A small image classifier, trained from scratch: width 192.
Rows from block 8 of a small image classifier, named by matrix and row number. Rows with one number belong to one neuron. Each number is 500 + 25 x the weight over its row's rms, rounded and kept within 0 to 999. All counts start at 0. Numbers have three digits each.
After each neuron's rows are labels from the 100 images, of 14976, where the neuron reaches its highest value: "strongest on" is what is common among them. Only what is clearly more common there than usual is listed. The data: capsule endoscopy frames (Kvasir-Capsule).
# fc1: MLP up (model.blocks.8.mlp.fc1.weight, 768x192), inputs 0-95
# fc2: MLP down (model.blocks.8.mlp.fc2.weight, 192x768, transposed), outputs 0-95

fc1.73:481510503499484443492449508486483479504475494515493494535504504490494503507455494498510517511525447493527468524537447491485502513493491515507474525511506465483460548508463521486471468516543497515469487503538512506505537473468511561451441495555525500525486511486524433530493463458511524521
fc2.73:481480490499463526513521487463522530536496538478529506491512502521491498530518499495491487508544497466508470518457509557528455517496504529524525522477500474494531505513515527509529524526426467539525520500499485506516524537495472512516502526514499520456471494476488506482490518456497501486
strongest on: finding: ulcer

fc1.350:504482506492508501533456518492504524517490546541491466551538494526532494475511502519466510446492484455503481451515532473515502498471491511489490482505540500465494518511484484455470501515448473452524499512511548518522476524498572539529545464495498532519538519508502539499484517497485500518
fc2.350:514522535504511585521482492490457483484516510486471501507494543516477532481514527518517487496546466525509520512521508493513519486542521538507516470550491513497492485501488459500472485472474582521474507483478490500504481482495507518542490519548527485465479464535498510486472487480520515516
strongest on: finding: pylorus

fc1.499:545460467523494508523531498477527486520464488481554509518479497511523556521541468499503536530495523536501457504499497498500530526547470497516520495473505516510516473452518500490507430495500428533469518494435537496503520470503516509454525575533485497488505510503509504520484485513528516542
fc2.499:506501508520522491494489499528528521499499455519514512538519515468541507545489492473553478495510460480460506509495497488523519514453515537485464507509439534515506508525498512496478477530489491500476509541520496514481493519515472468519530506464528486499529488476514516517467501476468455489
strongest on: finding: angiectasia

fc1.26:515526500564509489487485496494475496484513484484516482540516498544465492472476511498521542498549489503504521505497519498508509502475481432500543497480522530435506496530501508528505463471514502528536489513509498489515514504516485474487512514497514528526477488507501495532499481500469466487
fc2.26:485472477494474488504516553520515497530500488483442488477473525519507530516481528474495487502465531455502506517469469492431477511530506492502479528506498480540469511474460527486505483492542506467490510474470517482477465487502472514513460528512535519488515503504459502517511511453495485539
strongest on: finding: pylorus

fc1.420:499464495524516493492481526495514480499479478492507502473537504496495493558517504517460502484498461494499511540485489486543499531484522515477480528484518480499502500560518446497508507542506479528456537540483502457512521550508508545513529517540516492465462493474541507532532512493541471472
fc2.420:487495492536494519494484514479480512516509525459521504476524516444505529486543545516494501489499513443470464481533509497504485500502530514464513470504511510483556519471496509511451468469484514498472522503474482496483478463493490543506534500497516530509519517512487472520447488503474493510
strongest on: finding: ileocecal valve

fc1.688:517457501505493528468516518517489528502520485454488489473517475463557555516510464488481497508506534554507492489512504518495454489529486520509453505447526445521520520493541496471484485482557491516545454520478503506483497489495523490506527502464506463490511493495511495480512542478534515546
fc2.688:499486527523545506544495511479487460513495494588537501524511487518498556478485560482470506514508533467499455552494540506517461497519497477518523497501476490518503517559513464505472526469483485500488478510483523486549453487489488521470503505515506475558526477524479529471504498473476467486
strongest on: finding: angiectasia

fc1.472:518512540543470510500499525476481446492488477496468500527517505514493481483465504487533499462521468460515496493482494463469490466458541524489502517503513439487444514524516492492480463543514543512463510520473494467526483545452527516484527550530468498466516483522467529512543492501514533464
fc2.472:532493501518512493474465513533520438482561509506513530495506510500511464460518440513448479461523539502469492505509484498505508466492526483442484506518514508483482494487526538466525499517490479476489513525511435513499454459511474463510512482478474504469461508483540468487514502515485510535
strongest on: finding: angiectasia

fc1.485:467504530507492536469511529503518513501450539521520467501513513508519500517529568515475515495519528538552527499513507481503503490500487533480483508514546457493417479504528486483533478491463517521479508510514506475472488531528488544500496534489515492460478515484498521541455528516502509469
fc2.485:527494514502456486483551492465478507540499515489534546465507505567516526507489520469536462520513474498509498476503489504453486535423493486515491510522515525503514496468495472502490500461550489487481484512503495519512532505471492470507479519470504490505507470536507544489475501474516480485
strongest on: finding: reduced mucosal view; finding: ileocecal valve

fc1.39:485508454497461489528505480479527502497487492502513495491470488527532505523450538527460512506512490449506512477517538499479461547522478512500492544515502469549472466484497489474521489488484505495472513510489470509516502499515518518495510516494519503495478494490511515474468468486517499496
fc2.39:470474508501517485477481466524513460491533523524490507454568511462565529480511504466519506511518487514537508504496497467514494531482461480502471506496512579493513497486466495503550497514520506498497447491548526560515494496499513514501458485513483500501485499532459537519457488479468494446
strongest on: finding: reduced mucosal view

fc1.389:506495464511530484508474483511531500517494510512513486525463496503523523529453495499452474487505472486535524480504494497496521499519512502500515510522512445454530483522483482514470491483516481549502496468491518477538469520536491473466504494539490494435517487490442450527504531502492498505
fc2.389:545537459473502488455487530483506515465523506483471543493479487489459465503485486538497442486513493505462505547536541499495509502525522483529540508475513441528512466507497511495477478480471514516486503469520523517558513559491522517513505471476491496519512506544488553427520475525488519499
strongest on: finding: pylorus

fc1.653:462491470512484486467493485477494497514500481478472551520542519526515518486482500521548544533478523488538458517551457547470445492528501511481480496510444470481491499471497501521465464521476523534488512502487469507483500504492489524496512488495483484497522519511540509556504511534478486479
fc2.653:523497524443510553471511510479528540507490479512492485471493471499472483487526561484507538486571502516537494467446501468530487517476501551532482546483534499463506556518513485505506527474501490461513542460547536525514515520520502530498465509485475540476477501492465489480476470526525487518
strongest on: finding: foreign body

fc1.366:533527531500520492508480506511526516492485498528503521492499475473481528482491526430512512479478472494522491470527491545478454507502478547500494527463455487501489479480511482518514448496511493525466514508543516541504496476500535537475480489512510492505510543474485534489494488489495546474
fc2.366:465480516484503514513496506540495497495525523533544495442475499440473466486523495495501481463481503512521525492496484515523521487434540462515537491493530481506521505486517439488529480506520525490505462471519509460556472518511506533508523505531521502521506505470482512518490534483480510528
strongest on: finding: pylorus

fc1.157:488496486511517493547474540524479463464483519492482559484465513543513464515502476498470516470479516506504493534505527474490539556518524486495524550478483506494485491473528511460492528530483480513508497519502510516457491485550490492449495496531527483527480495484506536465476526498490530479
fc2.157:461518491472508515498494496481537522489510473518503517519558513466492490485511463529547465483494469490514474481493462485428553460512474505510508502488535511503501481519477492485500518488513486517492493508517487449453508487495511492487516508460533482511473492546508509503495542477500518471
strongest on: finding: ileocecal valve

fc1.685:509491486477498572537524496494481514487515530508514473504457563508460460482529514483502479540507473470517511508481465487543529526518512482528491471483488499513513498523514474520512526469504472479481478492520529464523489472466506484470526500530487515476483503457485475464502503505463545457
fc2.685:544520517498477491489488511551513525541513512487480480504477470531490518487525535501491568483501460539516530526512533494475453517496490518502503454535506489492489558486484519520524541499459543479498489513482502492520496557516518509513495496499507516518486501484463478511486519476517488533
strongest on: finding: angiectasia

fc1.390:526479472480525496495493494484464503527477554517478525506486478516523532490493504478459531485495486560499512492513478485524457471473519493447481535446510509532487510495520480446491521519524503514476508462531518507478480478528483521460549532479538507526540526549491511518512492463531511511
fc2.390:470509490466504532503498489451487472481489495511526466498502539481467474513506543483466468489508511492479470466492508477515486508497507510477503507541524494489570502477489498465501473541512520524478475546501545506522458544474500493483499520484509502439436523482488494494522536516487469473
strongest on: finding: angiectasia

fc1.141:513485498483460526495501506528468453535528516493482505494546434503521567512487538466504505500454492503499501549500478527517507527491518460522494487532537504505513512463496486559485523491482497494469509527488477558504487485521501484510503492499455523515474518512524549504502472453533483467
fc2.141:495504480535546543558469518516502530520507541488508490504477483520508532503560502531508488478515527468479520480509513502468506443476472508510505475495529457490498480517502493487506526478518494486516447516504519491513501513514495481526585500493504464496537517508490502499499541492503463537
strongest on: finding: pylorus

fc1.723:464525510514492521509515496505464515428514483471515527484488479523519494484467506520452492537498475499515521438518464502518493474482525499486515483543526480507448526501515535486510503441542493485501508500521525527492510504514508504483467530506542438512495465521490448481505517552487522528
fc2.723:499450471488465493523506493451465494539502486440512497465486492432478521459489510466528484487517462466492492510522529520452466458505449565500444524511468442505493493517507525518436480503496506529489429511545488492517500515503495547486494504513499496499506521494482529528463504495480479498
strongest on: finding: pylorus

fc1.600:537466523533477454503537491526486515467469498495479493461510500473541483492501523487526523490515474493514558497550510454512478555509470492482484493493553514532533498529456489499496531519506496474551483500512468513486455539508476494471488480472497542499552457525489467527476493534511517477
fc2.600:469520524507478532491452550526515534476472558487438566479527519507528467517475473506479521522468477484470467507492501523502465482510521530493465511494472487521500488523504503452502467471495550490506500478517484550468519479519538494571467506524504502509489535518495496442509521502504502494
strongest on: finding: ulcer

fc1.578:479496472488526529519490517510547508501499493520506519532485526492500487514538497524447515460564525494504496480482500489493497540479501488520509520511534502456534495491512490484495504448519460450507505507492523525516535504546528504485447525489469530499476550506494496499453488515475522476
fc2.578:484528504476461486481464481526490497496503518528510523503537490476493521497485533528533509498509495496489505486424488507514526457489494492548510515535455493534418561462448538464509507488510521545487527502491501489511485528490504475508545492511516499458487485480491510482469500511506541523
strongest on: finding: pylorus

fc1.471:485495536509500510499514521537499536468539481464500478477452483507524507484510484500472513508498552500496529495485471501571511485531484529476503533525545501544500470474516497529458481468502488520544501555466506507453509494463489483493509497538476512503561470493500499450529495524513523473
fc2.471:498507507492502461444471502508526548479439514473521483511504477515517474486480529475498472502476512483470499532499507478468457523482530489497503489493479536501441508558510506531513499498483497483480536481527502496510511487480486509527538518511474505493535470487501510504514523493479477450
strongest on: finding: ulcer

fc1.746:509530489555477528507500496534548493469526486549487477499549478529471482509498515489482511487495517524561526497532530455550480512525477481476460485504468534483517500495505490447504454467499490504468453480520528467475481535475477511497507486495501467491512483488540501505509512484522487530
fc2.746:478437541489553496537548511467526514490519479520471514488495528486520475511530528469522534494516504510525481553493477478468530512503494479520479489494507499482452491469512507534516507506444474567510505493483486509489517504512527534468460461491507508495523457504478489524537451504456545474
strongest on: finding: angiectasia