From a checkpoint of a small image classifier: soap at rate 0.00095.
Rows from block 7 of a small image classifier, named by matrix and row number. Rows with one number belong to one neuron. Each number is 500 + 50 x the weight over its row's rms, rounded and kept within 0 to 999. All counts start at 0. Numbers have three digits each. After the name is the row's rms in percent of the matrix's.
After each neuron's rows are labels from the 100 images, of 14976, where the neuron reaches its highest value: "strongest on" is what is common among them; "colour at peak" is the nearest of a few named colours to the mean colour under the peak. Only what is clearly more common there than usual is listed. The data: capsule endoscopy frames (Kvasir-Capsule). In brackets: how many of the 100.
# fc1: MLP up (model.blocks.7.mlp.fc1.weight, 768x192), inputs 0-95
# fc2: MLP down (model.blocks.7.mlp.fc2.weight, 192x768, transposed), outputs 0-95

fc1.488 100:487517484470479446490474480531533497510501558419501387469497511462559465451522499479479472412516452435471479570564480529540558504578500393554428466565515628566506378506487553507558519550477597498512468582439428491498470505500437493555576421468579518450481505491479510551530410536465430411
fc2.488 102:592487510460413539519586507518430504409505484413483487408540535418451473448566397557525470510579487485529443413487471496423509497582522468406459488554480458535437575486478497507453527450587472525535424423526553502445459540488455486478434545504564466452496543440467518472517476509468671561
strongest on: finding: pylorus (28)
colour at peak: grey (32)

fc1.534 112:510511602523433461532510468602529462492528475533550398521512496456553501546451454542501479530502529520526427456627533439445523497501612480463526571536479542507479511528408529435526503522447513524540479537537533413508504523505524534519544440485562484414492494491443643453419437502567504512
fc2.534 114:543485378514545562508523455449610488499542495484540520494423552465530506516527509527544542485445461442528543490415457496491530384478507454445503487503551472491465459424502530474456458458451441509419525472587426582429444470513540466497449399451476425451520536422488496416465537561469516530
strongest on: finding: ileocecal valve (25)
colour at peak: grey (26)

fc1.430 106:462552408449423457436562539532537412552531526504535533560536539564451445520509540557511560409496546463521562551610484471472451548487425517544445523440468477519357495535464492461543530565478414440472462495438447601464421488487514496533499455446511427562428503475539459518598498628531527418
fc2.430 105:549441545551554381396473466521502492407510512516424461413485366408574524557434486479507498502496444473521526491511422520519555479362593422468514564541495578438525466503473415369514412588516578492602522426568442416532502544588493415522480461420493488425461549413526578490476468491556498500
strongest on: finding: ileocecal valve (57)
colour at peak: black (34)

fc1.597 100:520501536467430569501573519393501446533452460581503460598506568541476408493549545463530535411506471489506511549446424532578441445496489479467588482501540433565520526550528475457564496536479611491519516484456459519535558455487487581486560498432515408411414533442483535450442480498605593531
fc2.597 100:416617507538526489535482557605534496498479557467615486458533537513407504443502472490542487599482484430533533536474638431495479550451468509499439514522460573458533534455518521493404626598603497513492478549477523466448480597504519488526552528557459505417533517540412538550435439525547555480
strongest on: finding: ileocecal valve (33)
colour at peak: pink (26)

fc1.191 097:456520521541510503398528531636449432395571455456532544480473465453515423557489516505619481438484415436490493491461450519545600558430494611424510499477485455545556556548498495514445498464502588559464563537535494468487551447552435423505459452537444482435477551497453511415482466523444455483
fc2.191 112:351534514364431500502511566556530351546462526439546431561522567537580486498555457525479509515535529525469532500566511470508426470468457394541489398364516498451502431610520448534543493538425471455512432482527585470489534477555500480518549461543525475484501457450502477528457449483502515442
strongest on: finding: pylorus (39)
colour at peak: grey (34)

fc1.366 103:557552581380494534573434396532468399550509528589586479423589505497535420482526522501429510494481556527510465436581524437438424420458437564520473515544588585396465508481533549554533450500574464494479501544536603556468393585538471493534510473443560507582615527516474430574581559428592496501
fc2.366 102:436557467465413581544557459361495464482472380461500481479473465525505493573484525492479612516437512489469537495560513485513527397448500481449512466471451501491609541486405488496505502488506550527558491513562459535417472553501521520496552512473364536436451566457599473519449489478452484392
strongest on: finding: ileocecal valve (40)
colour at peak: black (27)

fc1.11 094:515495436468546419514526444567518508456523556461569467529484453421577485506482529462480518422501535463534538464477499429538546404547523425512461531555535408484506504428503542553559595505504459528490461532485566588480458524458500490457489449545514601479606475477457437525435561537484485408
fc2.11 095:547514532505454523478483439449473499514487445479434491446535578513510493413490515458578482517534478584506494411571538458583557543429527426595542547568460507521474461542440483387585415499495568518511414554556512519480581469536470467472559436510537470495492524527363538364582436455504503544
strongest on: finding: ileocecal valve (29); finding: blood fresh (28)
colour at peak: orange (36)

fc1.36 100:480502463362535500453513532522460521491460469478512440464581586551550529501530478464475451476488485598501501507496434490430510557456402469478592471548504436562512530507478569474384517475471525494581486467598519566533532503521489492388533479488440437547507495480572561534505602484490579510
fc2.36 106:609475526453440539557544483544500510441548595634507538441527414535476455502540424447542570497544488467521543542530647544491490466536597604451524455542508592502496442551492468555513514435466532526462473499440513554534440451516475482479485543522592505438450492546486558494541554502527491438
strongest on: finding: reduced mucosal view (30)
colour at peak: grey (35)

fc1.264 093:471501497464485465466491566454457476563496535545571525514461517529570526436497526599448479398511477472530555458562585550455419566443539458398545513567456506518477470492510506563572568513499452433469563495461420464454450492559485444387540473636564457507570481525569497561567484546521446496
fc2.264 094:549496529486447577455565431536424569463485495468460505500532373499521504534539557517582564499523546553487519454420490487617515483463407436468502503486495550588539501518478534443511447482492473408456544521481498445506383380482509392411412484437453574493477435507559464504454436570479477532
strongest on: finding: pylorus (35)
colour at peak: grey (27)

fc1.442 091:510486477489475521499507465467523478542428545556520609570533426523504519384515512552565501520438509449470424458561472410565499592491482489496566447455453526531509464571548564494507496523434446502516523538411524503420512538461463505362483568457490450558473490621582505496463512449530468500
fc2.442 086:471486462482527546470555521585603512447472496425483502471452393512528506447446468475498367459438558528494462508451559503430561466500520542501562599547477591460524424462503478439431524457493623488474485350553498477437519516415550504516490401472501536464454463431621457406495474496488566481
strongest on: finding: ileocecal valve (39)
colour at peak: orange (51)

fc1.10 114:469529451517490491581575563600453448512556547528499412569555417482502448471438559497530513453422479422469527460566422505467463501433523467589465555566489445537489495534492445505531479492531614397545493490501571436568539536487422378592467456545483488497613448470542474569485437528535482516
fc2.10 110:540520483465489547523487497552454473558430430536502536451454519496484469463454475505523452445505542540507492521560466557548567495507519539516577459539399497456492549522601404599460506475380478554466531483512526357537470427415576471545486458460475504486469526531515510499425608474537518476
strongest on: finding: pylorus (26)
colour at peak: grey (35)

fc1.542 096:516538512488548446472486487552539429536532531489511461549519472507593531452545515513458508543479399480438424507522437507500486626501429441483493468500440598484519473509586533444492608515531518531523550524585559477537578512520533376517469518524449454504441580502513422424382441541597510447
fc2.542 098:607376566454486482595576529488373541485495418473592486499436526444470467458525475519460496495458492464609558498510497477523467439509524457427515434467469583568616549483537520478491424445508466374508438507520479483536404511424470580500450500487514483443468491529452532509503485516464592551
strongest on: finding: pylorus (50)
colour at peak: black (32)